{"image_size": 40, "horizontal_flip": true, "color_jitter": 0.1, "norm": "batchnorm", "widths": [128, 192, 288], "residual_init": "scaled_by_depth", "muon_scale": "match_rms_adamw", "nesterov": true, "batch_size": 256}
Rows from block 2, named by matrix and row number. Each number is 500 + 50 x the weight over its row's rms, rounded and kept within 0 to 999. All counts start at 0. Numbers have three digits each. After the name is the row's rms in percent of the matrix's.
# convs1: 3x3 conv, stride 2 (model.blocks.2.convs.1.weight, 48x48x3x3), inputs 36-47, a 3x3 kernel for each
convs1.0 101:485566541554530488564515508536478537575501500486464450491571522440508543439512571506504570494541606523564650376476512411478528461540582540478521537482473503463431479495574544540594489536519446452442555552500513514543531513578455458566409491562407519534492536499454513500514521515497509563499460548358449499390447529432485495
convs1.1 094:525511475400471428442426416424472479448463490502478502457483520480521551527533573449458410470515466456482464536558501502556481548547548572542573597495595598498521453418429433468476477431462475457455506495423522509490570546486473509449495470504509508546561531504561602547433400381520484454621523533509525532454505522460477490
convs1.2 101:576542509606461533622551511586590630555533551580530611423507454460513486468534508424422452455516437437430432548572560532541553603558520481527500567497524529484485559517525563482551514530568499530486530527456622531456641630602592512576549510621422500516409517483469536521433421426461531434371403403426456424529505472596493510
convs1.3 100:591598591569518519502506478468472471556536469469439409486474589441511494457460501576596530541562538533514513558539513495537506488523579493491450524499527508475485425520501514506473510473490460493505521427547568518486480508485449492461513490514690605558575512557466491455524585537515548483470501471558518539549530530564510555
convs1.4 102:558607597526531576434493558515497556529509530497418489516434389440516461373456419460439412459481377485458389429461511487476489503469513408525500466468468442505397505516505523564531523535529583541525587589500542575475477448454513509541537562593509524490562515509527489439478473439430471501444481448429573496491538481512554516
convs1.5 103:581574546514460507489494509567559618519476559506456517481502517407498531383421492462472463448496419441448489563560577557524537545574517508495516517517479535485459438451400408448452420500505486487507393454538405444563511612558498569559517545548513486498508518436490463418584517566439391466494456472474444501464481459488494457
convs1.6 101:555490473526510484561546433592544550570492593528482535474506478532524481576576583481517528521485485439511503509520489557491504495444454577501556527502527590578622456474519437461465534528480446484508519465503490533521570480475510471503500500499480445406450424424529497500417420438499460454448432417516547557500510566514566568
convs1.7 098:475559583414480468471471488503458478496459525496431460408519441420462442500432408524563529507525577459525466504479549489454538501468577574514522579470428458446452438471526430465428463453448548527540462486532489494518473445520422456446421434399507503531491453468458435443528588547451539469424439420482461520485501470452420435
convs1.8 097:570588631581459594525551548462483422522484393477514442498477456563528496456469456464445463492487483477460491470485530508490486455495511414432500483486498494508541537550547499474522547520581514469438504487464497471506448457471484477511501516457530563546537532536450426536521518463530516471523532499439495416502492396503579493
convs1.9 105:490469499503497438574554481648570480630524457579544495449439454472430435477466475486549575481484503521457496495452461530445493532516468516567550447505475378440483537472411540484373579528493533506502511464471527477429529536546460501479488416426518607610438444549521541562524544446624560499547541532626541496573500511473398402
convs1.10 099:413428396457404313440444386483472464488501473446447385458477460506514528441502491421397430468416448424370483608536573512512507556529543455428483429483518508508553536598573556524500502435474560489421633553476624579553504501478542452489550527444461461497474508486467445503543527507640494548595557526600593582618505523523522434
convs1.11 098:518484436451536450467496483518480518521427512474456548607495515527363498562475498534530522435458440407441443551511514438403400501476515374408390432518410418443370501450446463476396487511491428394397475544435427446454518459521539490492421426467483498462494426419428440438516531533438445460407468500603620588545525491467464491
convs1.12 095:521548500509508434496471438431501416446530366424476419460477444485484517443472545506540460528505469531504513568545542546585565553534541484492473473546546594621621491497519470461506510471523502471407548585463508467476384445497463466502418519491500535554470501490475482478530534509524482464487519509560546531469496493401445432
convs1.13 103:488488564528496548564485483522527468507481480500452498526483511526534566499542534390367361453416359528495513529576557481522520448452510459495527481537527484460513527477471505528443438429458418371484509453506480439468485531504448466450457442483431422437517479568469572497414428455447467420415404479505589597466456480559514547
convs1.14 100:497484535482469494434481467556481467487465469513478455431501500462522531419536489479398467556458524521458532469471466488524482475485474443491472531474476491417437484478571471519563499506535565512477490566511524521487538537622538539612616529648493484506486523524541512496484458486486529408507509453492530452544472503572496493
convs1.15 100:541505551517507409495521564569544504570464521635546492447442525498451597469549684590497580547527517522452557478540533387522493472513498567535573506482526543486540396508568472461534529516568559530450533500445463442402470487529470429522490445499570540537546542494553461461464436489488515519547556612489424462489485533527532537
convs1.16 103:520480497467446495507507582576457450504449412540483504507559560466456456480499560540548510555485523565608534481460444526447416499472487686550589520460488412375424544464556543434478556548498451497474461494407465480463487509566516516546526533469480441496570466514517532592526479445476453473500484523490413445535487537562522512
convs1.17 099:482448462505477522532537591522520505498521565522519489529510546529477522544526555454400397508423432500457465459474448500551535641610533564581507540522503480506528399399361486461451554507476494533476555524538534529497495407444486452424510542488539498524453489535484518603474463480470505516492535515466484472503525446550484437
convs1.18 097:543512452527536440589516515459438465518511478441406401509528469445482446438528400494459503507479482471500470497561538453506469443442465610567520552500558544538520439492365472471415494475490570616594587486569584473475482504529483534503471508502466504452488464431429440439447498392453468466510459466536539496469491498541509541
convs1.19 103:459447462429499413475467422594588593592519504538541515462483494481494421514455465529510538536562470596543517590526617615483500599560566471513529502493545430448461585558572605533531561520505592594596563488559512572553482418430467461468482457483505499504530554488524499492472460562491533514545480556508493489524477525512532564
convs1.20 098:506572522525554470419495375548452479564518539545618595462470427512529452528468477451493469514480535513378413424441382421460435350445414533466536453472487513494458490453552453465537501532519429432497421411515385429454538449468561489517590552512539565542458467493429471442518498453535525535521535617467443443525500392459415472
convs1.21 108:405459524376469526445524572464531470471469474519507501524556562536509502527521533478469523466471519515487515401451527393448579441495570595480426531512468501507517370443571435440529522496532466504511470505492506527500484530545440524572488535581549523491534488446539467487484563570471564592493517528389524533462515540499550585
convs1.22 100:549446457491506430490423433556511521518506541534516497534571545442507457442477475595668615559567517507464524604583474533535469434498489410441463505524520502496524487468530441513519491480604547539534490516506501484518550513459455470438449439490477537531475483489461499482558463422415452471431398472523499525495510508541534507
convs1.23 102:534481494496566460500528499498439616530462588449441557467466508487492456396438502535525483545555498448494438596486548558472522563525525523515457526518504556453450599532534489520477489468522494484457464439450529539482422503460490498477491437404530497547540510532516479545465531510568530506576547538418474466506518520490520512
convs1.24 104:539547549489537540466467530558602633500541597477539566505484472501460488501446488529569466510534452463436467572529516545485388504454433565557565442463472399385369485526509515522433500453455529520516584499479536508536476513526440520508457560495416448457419461511446484509376471455492459568612647617556511555635438584676594601
convs1.25 099:534602659502552577515556477530509491483508544508510501530521483650547456550460448525437500561553599611539529490459424420547438431448520449422469408456473455474445526473419538512519476483546504519513435479550467512582512486428498465430429456468462504542481478472519470440503534472501500497489454490643516459630546455589564508
convs1.26 099:441497487413490479451456439507454401490550487495544467476471503552511500569513493533516507541504570516485576593616503640583442600511452435486558518521584568570555568550601567494572531557550522454446447513432436471394412464435531565481462466435451507464478521485494466503457370415482451455553549532461535493503549485503505480
convs1.27 101:629576549544481505433396390458489566530569609656577675466541561542565589537563551463534517491521552487539577455434456475482492472510559455376448528483523595592571484518529480500485422402466489528490485540529488462489446455485517507479476484499428407474474468503504461501535564558568532592549563617499538536437458484461451439
convs1.28 100:522548515491545517536516546431426482559497537530486508473504575522546533483536570425516447428567473471527489521493483497457421487455479486495531507530446448465453468496502452508534525529498515523506544506543505566521488470468473469520550519503495547512521507537568481507467524518495547518470529561454435457433427456492510423
convs1.29 099:491509504570499467562595618514539509507562537442470435434449429415460391447444504550524553551474510462428502550514535564516460550542484465522545481483467410427455548461470522451478524482436460545549577561570569530543400462484513523528513470515510539596470528537529528507438433497435485516447455467484489526475491550494496544
convs1.30 099:560525504498493528481466493479455429519507483537548570485483460541519494505505459486479463510539522491466471490528472531501498519586542538559522541517502506526462571550524561552516549561548475504513423504545488475475626530573530488551580547507431454460409420395482439412447466501508505568534582567550593561521510525545582492
convs1.31 102:487496481490509503493570532515484457507457417532530475462474480518483476492494503483580512506479552491518528520474490493500502411463487491484484459446518518592530525487485537514483591484496485523574506515539407546566523419390502497479546493439468400428499435488450471477473460509470524476504438503608610534493559578472497537
convs1.32 095:486521584523543575517471538461431446484491439518507463497508503542533484613643629465554544580604595579594523458404453475464493415444517491559531397487550506548616513521543498500543521516535477470546488557491535519450530437519475447495516474535505536509495516533448444451422405387475499429518447446460523494500494518543489465
convs1.33 102:453471498474502486507455444462426470471493520563560549442492452421536485566543544493447421480538507511507464361468444491515461481472467536533465481512478479456522450532502460488490482621489429472495504470529560587541405458540424511488501474491485516465513495453478510543390505548482515581541592615487496477473523515464467497
convs1.34 103:477415592502454518423411479485447488498488476493528534471515624467522587484482530523490485496524472575559505355415525412437519480538561476429427505458416419391399548492534429519522461430458525465455572493444541446427558547498524510480498513497451475475470511538432503480479524566441491496433508505505458511456520520545590529
convs1.35 099:497451498443466455434466458610558498557569533506523503532572531546517482543488457478487470434488445439494458542440494589491502594501547584509620503500500567514521527543508525564521507598578589543461501545479501461501518495559481485586521490561494460470470489447426426403558574536508535479458425518587559514462443406460393404
convs1.36 097:528477420492456424418465480550485481519481504548466527522576539504498490492488455590595473605528469537510406550515448478436457500430489606511553563543626608521555549557489520474514398496532473500564492491564535523533516457463469454401472421456530599549528576438548460446525481473503453448454505463448463439493523512492484495
convs1.37 097:399458459435457499484508532512515501524570561512539561506503512465539544508513537465553531458564543500516506490506492545559530581513415487514548537541538494558521522545452453535542508561541574511447479437459510542495412482497450490470423480502472518474471476544493528551470485541430448511507504452480405423502532485505463505
convs1.38 098:517492519498464468525524525434481532463496514492480552536507484542512458536531552482505510541490519529497532562484471526519533467487540433415467398461482483469527519508578543511526489501492533498457484479557556486565407452477475536478489500542586577582494486543470477527415453427479493490446533523458550491496522450481488460
convs1.39 100:534566606618472560621617607526562540472514504534525528502442538554423420430462406561498488529472482515484481579509509547485527509505517471506507463523488499495520525506523497417430529457482618488503600485553618569497402472581468520480543505470429496448443424490453510543585594462571534393530500460578492509505444446471502467
convs1.40 100:576544584565477482513448493477496497522530557475533598500481559502469579468456524444475450495541505512512462457454505513459538538533489612626542548546540575568500567518535600540540464453538545532538525485562594579549565565578494538497449512443527524462491442452504479484488518436507517475436498475575574535526574532467500431
convs1.41 098:462505439471525481439427435567591452580557423532565428466485449431476499467528425433490433451431461528511479558537543564556471546441448472536581474472516522502548562549559500564470481497529561447442568457461512468468552533440490542467475481423500477560478529532477458473511501442484461450429418420432452466478505483481487495
convs1.42 100:417463417387420377364410325603579499549516576573543485413440447446464447492509462423450466452471496443514514507490480542516524544522531573567618542477528511450456484488468459538451522511489610613601590562537510529530597553536561501461532532505445506476497540518557510600531498501516492525490483507483411458402473473381402362
convs1.43 100:478520455471497462487513480460442551481449475468495482572607564588617567556581531495429470518549537572570557441476452458543453365469435589532533463389403426378360508501528478578555517566500543587565469511579421476510511522509507489480487516491498489540526418426530437468521520579512522571553536633487500510489462510485515509
convs1.44 102:521547499465461448507462454618561496533483441390497429458460468466439487573504605481498486429477541474561477503463424533537470526436403483489491523517528548527516521572505621564495592529499602586594594522531495475542512500462537497464527503470494544508573553619599622594438516487490482486501445462564576587515605557526503527
convs1.45 098:534490456512514536502496485420457431436433428401431387506475473448480491509526506587572591508574601574548631554433432526460433464517482500553500527491450541500481572497505552491475558483460607555432527492436511471474528447492449550475476516448488434433478465458502558556480472444467487453468497462480459476429455515391469478
convs1.46 103:477446560491417468547451460382423475447472554381461516510465457519457448530492531586551496551544533545513531422403443506475464481466483436511484421467425357516434530457422520434474563457430518502628558481576496541536548425503466445485450441391533609582541563576543510608572583595485503602498559570501438473482413497469429447
convs1.47 100:464477470402494477444440489566524510574536475558516477504481416477484372471438413601483506534452476504453450522509469555457528511503569450431529441473532464487524525442524485506544473466461469483526485468529554467483490547493481496448495497486536541460510526506456457383542552541542469516541468450457489494507479426424455412