Rows from block 6, named by matrix and row number. Rows with one number belong to one channel. Each number is 500 + 50 x the weight over its row's rms, rounded and kept within 0 to 999. All counts start at 0. Numbers have three digits each.
# convs1: 3x3 conv, stride 2 (model.blocks.6.convs.1.weight, 72x72x3x3), inputs 24-29, a 3x3 kernel for each
# convs2: expand pointwise conv (model.blocks.6.convs.2.weight, 288x72x1x1, transposed), outputs 232-287
convs1.0:419455429470485474475460472493516477473504522473535559453444485430498483487461475484460453464452510578578593514542551489507511485485524491443477414459438442439475
convs1.1:548537546508501483529543467447486462457526526412499494527585541483571490522540575480517488475507477444468466495481550524483639455520594503536505462557603432495584
convs1.2:523490468529535500524518499477463426460482445545503525320363483420432502506523563556519496543497476529523472558519609599517595549534597544543477502541499505500473
convs1.3:507529558502517513536525554429494433478531505501471494539529551556468526532550532531593569528535509513568569521515582462460499461485560545551546566524599556530549
convs1.4:456498468471524428443444411508468471559566456506512456577534489579557575477481491576488499506513502513470486362484514456517554436565606480483421433476400467464454
convs1.5:450487488476578534481563565463475487494437389499510459556483549557547574593503619518532515495555553476500503557595608513469549507518501456425471453488491463445491
convs1.6:523522525453499476459517463476458497479529497530490511615606610583565589564599613645596615556479566459424454534497583531507598502430472517484521478471469453461472
convs1.7:444479469476499473489465462441486515481531441458477465556549589535543604585607617591579611619499646577584566490445459498477377506464456486509506542500441535450476
convs1.8:501455493462550456394441425426385378436445459486476392464463459509567476548516505601558494530487519493495500485527530548508548517536592498487508479502541490498566
convs1.9:485397438477527493469461510522472523579558555594595572546528528635542609553569546501481483553550512546522517574605542528530515458566455485503489413515431465529420
convs1.10:488536495484549490521529523502487465539499544555605519481458501510481521423417414448410412514462512531552537452460481465522532451483530470460493529500514485508504
convs1.11:465488448471501443478476458534562489523437462548505503551522510518434507557581567463386443367409468479498567556518584517501502510512515488468531541505482565538542
convs1.12:551581518572512563561616591455570515544475563602647606455445512464441459478505512481435480498493469516492501493530520495595527519584538537564504493543457386407434
convs1.13:541511526503541501557578574506498509560518574550500500551547455570564502554546462522430424550517494565499492540549493546539576524522576592578580505464510532564509
convs1.14:595537574516514574459393487526531534522591490490519489474473425461504387411398351423445448515464453470480457483505451498558499460500461523513495446464451453458435
convs1.15:466533482478445447512449491534491540536487598478562542472471498486533471545540578463516448447553473377425391507504486550475511607560517547517540539520484635562615
convs1.16:420493438469536538506563560506488541540474512540546561527573586559512553535547571551537545528519460463455453474441439481491464489472458506521526461526548504491529
convs1.17:462492506448437461441474478532534491544502463538430484607578537597541529520528572533525481589495551564457518581521556531468466491508541421424447495546506474419437
convs1.18:450437454448502434507471492450476492501467538602589637466477490519444546566514566469472488487478482634628537492460443505491437514434429477455499446472455441461452
convs1.19:501500524480504551449480535446433453443453459479460439545496539517547503491475487559562553512462511551534535498445456490505552503531517460498492445451431395375380
convs1.20:452498482496429435521489455483509467460502497442490485472398425502437484528548535561555548569535541530518510459452474543509552498510516556465519564474560642643686
convs1.21:367415436419468443391475418449484461495449507476485487404392478457440476526534507481557543501549500508486480460451432465492622545553633493471502453436453489481470
convs1.22:535509490518473436490481413627574591533502523566574569548478434485472444508502462501539544507471519455470460629576613546496595556623570551559498530523495532552573
convs1.23:454501474448513522499512491500483504475403499459442450535545560429476456375363352563542484536506447571466477571551522486463458480439478538535510430461429447478399
convs1.24:551515504550487566544541554588599643574426573587575565398429401468554460495485478468590538475529511452462474537532504554506485531486448515505510510504411436385460
convs1.25:517526557491473469431464435485483487467436459493491441527518579514500563601582616483519456439442433478462490532533481509574522511496491558508504546578532545527517
convs1.26:486508432511506510440469449549524530550553527477445506451498517480506516474475508540617575527551539521551573415390524386486507404441480490493502524451475411451446
convs1.27:519583553554608583509480490563566596509437512425478486608596547515502513518549513519528552465489516410503487473516547468473505499510525433491423474522427463489463
convs1.28:479436456565489495577505555523514455612532498632557560600599581554477515470548486416482458438492496463529483531527575543543574580554586550578588513451547548519543
convs1.29:556533543547567556481501554456413484493448499560534557505511504474499491532522547579525550468439488500497595414399440448435473480452549452510514498480479569543548
convs1.30:502480492497552554499523532557494534515481506552487544567525498546450496550569508504509498501508546476519559509552547499455470474449465449460412386470347428528447
convs1.31:456444442483514441468516450532532501555457520518468471525543510486533474452482465447491450454440486488450497632532568551534562566546558481417495467454455468468475
convs1.32:480512528492448532472474465609618607548539536543591525553560487493578505521511549558522575517481548523506559567588542540563495497451452557587579608533596542556525
convs1.33:508556521496559482459495481484512456414450433544559479624586611609506593500493507561506472517540407477454443544477450447482429479406396465486483476497514477485499
convs1.34:554597552491494468509532489508538509486554488485502520542494453494430453499489448473509518463489477353416457613589574581498586520498529457498496487525445505476418
convs1.35:607614632580508568576593565411462477476496479451437464518550502540527522526522492473511480483387463493505526500496509481552484530553533509549458478496425454443454
convs1.36:411453434468531510457488539473438476467450457539510545472427460486482412479423368478501468520524492557575530478484506528518551554516488473458471514515493458441460
convs1.37:474487421404471445421423386472486518521492426519471488568537525476466503477451461586553638511530611491505553497513574478517496480483466547530571525506509532566545
convs1.38:438506488495558580384446413374409439442520443473471495402451437449450448454468445511559562523499526580571554549483500491480477527501478488497511509507523465436422
convs1.39:494546593535518540534510573509458491577562510606522542501432425448411409494426482476449465527471443537485484438440386527547484554469459618548601566520531499475499
convs1.40:524494518519508461518495552545570523458426490453472449561517556514446507460532492538536484559490523506467482532521586505381574518570695449450512466456508523546534
convs1.41:558557530500504482478527512467486475510531500569602554472486494534573514466408466501485484491468489446451470601564530545531532538529470501470522514487461510460460
convs1.42:574521539514460497500499507501487447523453498529525563451572512500509596496489526567576540560522514416477444482541581548551515593532493536483535507452481508466533
convs1.43:446475448518567468477497449472442431427504430441449389557511550545514486521492514478506424472451478514499492470462421512536511550511558578565513496561571567542533
convs1.44:562620505553487534588602595534508520563496592524526519480468533458515492434434452548523534537448556512510564511526523540512537391442448450447471469480491520579550
convs1.45:433507466366453419443462455494541500482543505428440475572505473537461493412415462489486490505557549450520586510465431523495436481497459435420477403455473464538500
convs1.46:466440407484479468420416459551562499567468564539596568592580543513427558471524544465435482471471463513565596441495514428384489432437528473409459471507498521500480
convs1.47:527551477588540528506457424533516479518520513554541517508462525483483490504495525517516527520471575561620603486521585511544522485508587434435426453441444480461492
convs1.48:552590531505556494490503492572579571564489536520493459489519513434459496484507500503503585540596547510481535482567577533495531460477492438497530473513463481489444
convs1.49:492537528449483495450499521458454415513555497388451453573569513623502508573616541488568500511526471492502451529480446558486483609625588496510567465454503517484514
convs1.50:527475474492452443573518530488506511449587409398443431510402454470530448457430450446394453473512468483478487549516643650497608685590655457451483446422475490539567
convs1.51:532496533553447470630535550518481491552494531509541514556525534526510510485489497539494491512459473454440441504488486532537491532504498527474507468510540414454505
convs1.52:465533462482493405454486460492492461471495436446388414550550490539440496511527453524588537475457448469470436467447423462512463417454406530515527481487468490536537
convs1.53:547512505533453483463442478527497550483519489483492526505554523523483532577549548516549498443511488441434438466501493444423529517496527459418447443451442545474487
convs1.54:422462466487525473470501483501524486541524556513511445501470443413454416447501452449454454517504487463481467534516418563517448505455397615552591588538563564605648
convs1.55:512478513516471531552544524426408390401429438379430403572642609497507517471508494535529479546487519576560606512463443464481441475469434515519554475488491444477491
convs1.56:561580544548487496521502494580523581556515507558511518516505504489511475469485413566580555462451515435432451516460494489514438479437415430494442459545480437496498
convs1.57:465439406479537407479486438522536582534498498549547565465522493455466453466530498498515501496505522514573560503483513436462411478409451511462397473478469462447463
convs1.58:577528545605534563529494486454444469410500435491446496593562519550528505574552534464425458448435472397402445467487464521451528476471508477475534498469530478475474
convs1.59:470496517490519564519562595467519496462503451445413422529554498469473402446459421523528563513529492528475492533583468542474508552511447469509477457486578524586642
convs1.60:527518569487473508505514545599592561565422502537500521491465470434454464456497475487477464490497509486555481419415407380458416470473505563530535543500550589544594
convs1.61:635548602571461556509487534477491491565492519537540559561518525573479507587651667463561541500413574590626625388516504451458419529460445542585616454495563538554537
convs1.62:430480476477555522510479478432492429548510565559625569508481476435473428461533516433452404497550509511555498546564492477455510484475452545550502472534477481455429
convs1.63:478477482425528478410489475498514565539534547468488553596649662565501593528570592413382473432464462412363452525545545568498487537545577420427479468492479514523514
convs1.64:567533528524434535501501494454476473502500405474427440461491481482545465478504473420440483493516484503518540438483487550489530483488471566572546562599523567515509
convs1.65:519456474494513468415441469514560526599504564605597608438507500545497518586575558506482474525544531581560543497468401499502425617596508504513522498490541459475493
convs1.66:548448534575495607611483608458471500456535498417399444418440467438490482479506474571558585500531574527527535456509504482527528421458455528561484477470445491496454
convs1.67:449556524499544498528572504453452460509510489578586510551513536473435494484482511379454439507502516523569522475487489489483452428431391562562534499556568500523543
convs1.68:452495540465476519511567600480432472485429510543535532539507504444495480505497485540571544507516512418413392444494519439505486492496499539503545460532496540536596
convs1.69:560552591521524540510469515598566494526449484516497496509533537549530497533513505534563544525496527464472481502491445467501435512518484486458461484488474483537452
convs1.70:481519485462465410486460471531531583581495573576580543507499455468463507496479518511545535487485533401459475456433469511522571515519537504485508482436484483454500
convs1.71:490522523422498481472514495414481488479502508474566553424473496492485469512493564448525544439489526471533599495515425536541433597543399443439535474511591525509540
convs2.0:536523463469446466573550453629484443514609428566528454507491359471467570358521519444435508454476538436553501514434518474478443499481429470557444524577470452520432518499
convs2.1:530483467564446514499554457521513603428475531495485528430510508354595544556494518450559457503520416532551557451579498462539482537400468448554529471510443446561465479555
convs2.2:491565617522433605476540474454513458509419444536482528495483535490500654571522530428544491493486477634569479492431457464473495441430610535484482434507466461420448476479
convs2.3:571489608495479486461446515608539484441434484469506394428507415427517465427545486560487502475491480559538479525478521500455544429501516595470488525538520533430491574575
convs2.4:446497505485467566491602410534434472507493420611525515456572584367594428600522524495487411454418482514387488477537535539454491488464432465555421539522467489453470507477
convs2.5:560492523568503480471459499425404462404556525466479513408552498463544450437526402542513455517466529484422572493448469447574450462455485508478487568486512499437471472486
convs2.6:514473474465535606513521545556459398505430457465472483521479505471463654466540457554580434439454505504502566556524580495420472504491513521508472508566547485514513452492
convs2.7:477499514488465549389443459482532591409499489451497538574554560508474515436543543458479504481561554469535646519515529563389444533423423467487462570535524518434458498502
convs2.8:542487433469441499439465520476459483455518401464595457543487572558480487519551520517505506421434422465465558549506523539527475552577416512442447512597544477499422496491
convs2.9:476477586508496616539490462550464446456550543593583521477537457493460517527547476475375486437559492521505472503425488561492598489530590512483554518487459468427498508502
convs2.10:534532531495548505585523566440539478470509556464531430494549483553480504530533498634509501497493578477579525525505492607446511571493532537485542530543540571509462543506
convs2.11:610468480542552398520476476474414522508452486544497523506551534488613547480546480488455477510464470447478448484483570463537547486551439522627587470560559463513427464524
convs2.12:406476516557575481529504439439491564541450551504535482442567553472515506457486564539452557514532477493379557504489479477457484488496525507496563559404459442423507522583
convs2.13:557404477682486499491463495508466460474516462547586492591573472575504498380469498469498508497486520506534394436555406567541426454527526450425518448468492572535449555470
convs2.14:532527510509533646461538541542549485539453502553405467462524542448551513468557546581496489585539521498429478483539507561524660560385504517513423594548387485506491465480
convs2.15:471407524540495445515472420550495514500558522454488497536454497476503428538510455537496533492560580480525485543528481499480497455458420595476488562578515562416468490535
convs2.16:372443477419462415431416411482509570661546505549504402449555521403440465485543417441522462434454578446560563593510507451497454411480434529451459522427520507570464550567
convs2.17:595531490511594537502502437460489538571479555539418450427472568492474489538470477543472459527468486456556484432449467476440591516475560500530477479529491473455521496430
convs2.18:460527482529513474528484523459449517426495406517443487477483440505493394453483498562460521527510614439450479451456472500488453455418511448461519460456493448531451487492
convs2.19:462546529419470526437490510478465480542553584476560491429520442570472524519551539568515484603472518460486491623381492582412526490567559441470487525503511538529453484439
convs2.20:417498528464491392496523456393476520574422468506534451542555543491512512593506488529528477603513530536413489548528510447637459472513435595482502541561437416538536436502
convs2.21:509491566560458462588563540459597463529608469588468539421517534538503484562467435489582587532454452462434499514555534472509507489495510522547488538386477524490594490546
convs2.22:494472447460486526510508434506464519517464500470445511498427446505505533463679476443496593489588493505514482438491562446514451546423500438473532533475435505424433549468
convs2.23:477540661506478450576471483443413480451546488522529576512566545466561445497495495576489612594467485499518431487569462522462506580533426576447464511509491611475473640497
convs2.24:480432461543471453524498493541562565509495523543479513461496425405527501440475438504464563449523486581526467403556544525485457521434533557487489492623491510513457496495
convs2.25:537437482507521534517515573532499562513491516465472587514511459598503491556474485449500517443507527462506546599440488471537488621485566488471531489514511555539511488531
convs2.26:470616501510536462603517460536368483514591547433443485430447462524516546547459534480463491544550386488522572473445378442462511508507460472555447497485520507547476500457
convs2.27:411539555511494486415411515471527506526436425501442408513597418494482468419437460445481517510460413503489505565396522551465575458469546443502497459512472502445475471468
convs2.28:473554462484526559467566518498475520510409444521474537560513502490459479447562500517539466610575510546545515557508441440522613426492468499483517513566467504438498489537
convs2.29:540433403423537465452510419470493463542524472478545554474402514502617507599600488601470464543576344491419511411495484493588580439449496474491523553449547497524400517480
convs2.30:485412576520536492568459454448423616525538491475491427488451598413592508455508485466556502503402489508507564454490562530471491506555464466505555498461476488480614553445
convs2.31:457454404470473484505507538556463439505524465528482481434462485532573529559521552497582413485582431478465443585498467529462389520424555469557515486479502441559480479513
convs2.32:472527441501514528454471533485604490545529490502560527559497470501386478532477485503543454546463508547562445548487565558502541562545613457584500519505517539406540432583
convs2.33:494578566463575517484547383518516461452515472534506525417456520477525565491482507496535510443491407558490562483492443450528496461512457592494440511463470465462584561511
convs2.34:509453504499617571536585506379538463444501530436506487556482480537486432516501611508488522499456390534490463430425469577518515616448472577532494434452566565429470502416
convs2.35:459517519488479581567522555555610374576452451526511506467501538576435514475471548432449496436538451536465494483515486457601471490483501493467500494497438444488487611463
convs2.36:458494441511481464528516444443453420518523549560487548579473469432540449481462550485485596480461517445533521467646533493511520579504471589508439503532523620517501481522
convs2.37:441543542453446556388609493475478492491504561425488494501497458561430435569466505471399473446492501491482513503471509479515496511541476488485453456567519514544469530495
convs2.38:560536569483517510452509435496465411482485569465532585509546535462505568550528488427595486500582451452467449490516644454511611456469566406497545447505471529431401479562
convs2.39:471451506475484429500491432490559406424499500534523422526513483504552549514532509462483427472445529553475470452499522480445434517549495567537514558509520445462517476604
convs2.40:451405527491528418453596521425548513488497507571510607479469513569480629510473496481447560562500518520659536479499476379555469542559525413535487491568483467471563557501
convs2.41:504474474562498498489491627538527502422450528540473507513479476452522465514494519517520483505540444548445534498477502642546453487500487575443468558463573465440506546456
convs2.42:506515443548437524392560511487550447469535554603549454591513427578490526466489548582500461513566411518482519553495414460599555515451563519570556477547514492469448449470
convs2.43:539504489456454526475510544454589568433445549554483390609460444508455484454450427562544475539481385428455502419553460593454526498561445518479448511482536478533610570547
convs2.44:407508484591544446513529518503540541486467586582514513468562509486428474498478502450423491496433469436529544464500410463570450489525464509417527536527539410563581512583
convs2.45:375498518492430462484491521483450519499502427413507452472447467457501512518562461511402539455545515558499602565503521531414505491401555517517573639567560443563466502566
convs2.46:442546622435510446459668492489503497477506450537581606525476586520494567537480494384462521498480516481506532511507425535453481488460519542535497440591451609543479556475
convs2.47:470543508493559567514536482551487448520477503502493655522492465474432507554428453477464471489472498471568516560539546504557391469571515511564515577457467509444515484535
convs2.48:521440632529455599489564534480560408504492579528550529426460519492543437534500543499496463510517433472413547453505392482532528390515530536529541452495501467511487452449
convs2.49:449555522584488535501502546502559603476549512564473502533538498578430508482524468487531458491589528602500566497468471505539508659508511425485506520395499489508465510450
convs2.50:539498449481565510455473542553536496493505418427420569531472415506557517606510484440464545562586520527535474485520473543483534581506576443566450460523457392615450455480
convs2.51:517522529542555480464492573523456555519594384506540432579456448467495565496478478544480577562541556553504574490530482492453458455423559445399586562511475484426450468448
convs2.52:534574413406455496510413441415511506505557554450522464550535515573427496449464483533490440519473501537515506535521531473510549367493457368494440606550464555522494430508
convs2.53:597528468462616492500544515475514613540455427487506530569507539459497535435553382495524496481394576479530506539530442427426429533458523458510496494551619491489508597466
convs2.54:522548480397582443520512497575446561545466475544473561505462480483556472460596501440528494512539525381424535489534476467527428502544520420479492522487566556512515538481
convs2.55:445595542433495502381517438521597480596413492494510483536523588549472466468508532442561528543505489508383533540576558439504569485495572446506467523479465538494486500565
convs2.56:554514450530465566475521508487503428543629452430492460491482481566487503466548427540505524415439541426522581492487490408391535451500406485486504438475484515465558512589
convs2.57:488509447513468442461435466534531470600483476527521533499507443500458500571535448492500411480461474481406558550571484520492576510539606541573494515543620475573579564487
convs2.58:616556499485464604481553516545490514509425483482507459510487544500589526475487549496497405484553535542520488488454480435506510514374570516466544421466620480578464436475
convs2.59:405475481478530425543474510422482549570520504543509451478408503487547464496533440567506412496564499504511509493553551447496496487476594436582509435495523420409461558544
convs2.60:488412488473492594470524440651495437543419532470486449454480509484500510566512474443627544509567490473458524493511476445440527514405552485440524465504512604506536522514
convs2.61:421489482520565497431507534468418473529482511449602536492489521571462538489473597470456489476602530600432488543516493513584505504410579490548430609452513520485399482589
convs2.62:458515536471353503620555511520411449401502520427501506413425451470510481481428507425505487446566561470485561523444434448477450431498485464441517462483471438617498486446
convs2.63:552523494426547499517437559442586421496533436355544470522474534473523527514609447557506455481605507453540444439403344519530586514580437534458589452388549439528420576484
convs2.64:563447569490512539462511454500491530532429486587509503531433628557477550540675473537485438556572507582438460531502464448465451484512433501509389506506451452512502440440
convs2.65:466446405476569540455498521468510510472527608465572543551423592533537422536479495571507421460434517465519526525496467446557517433581491457532612572526421510513549443603
convs2.66:503460503551551514535491574506544486507496488423552489545416549508553548438497510497504491499538475507417506480497496493562558490584514480603480506590512496425558466473
convs2.67:498455597471456484427578429500460530536536521434445490495405539480456549462556536518555516468488443453403477471476518580557525520484524621492541535572461457522540453551
convs2.68:522477551523538553494467565504548518523524496488437554505516509506497476499454494545553619573502468481572473526464531435443481522570475419514498447412479516501554542494
convs2.69:506608488485471497462497490553493484502428489515503471502520572481523450568471638453475443389512532516470567487469553577442485486459521527502529434479451460462457343458
convs2.70:551521558553497434483441515526464447425491413515537499472587399512525534530444490467572531519459483405486552560428515479508417473392575466516589455551487466540530447412
convs2.71:503597576516443463487520417512458543436490512473550536540599433595492608507445577466466525551500540417530480514495461545452490601577489508574531476491550449526506540499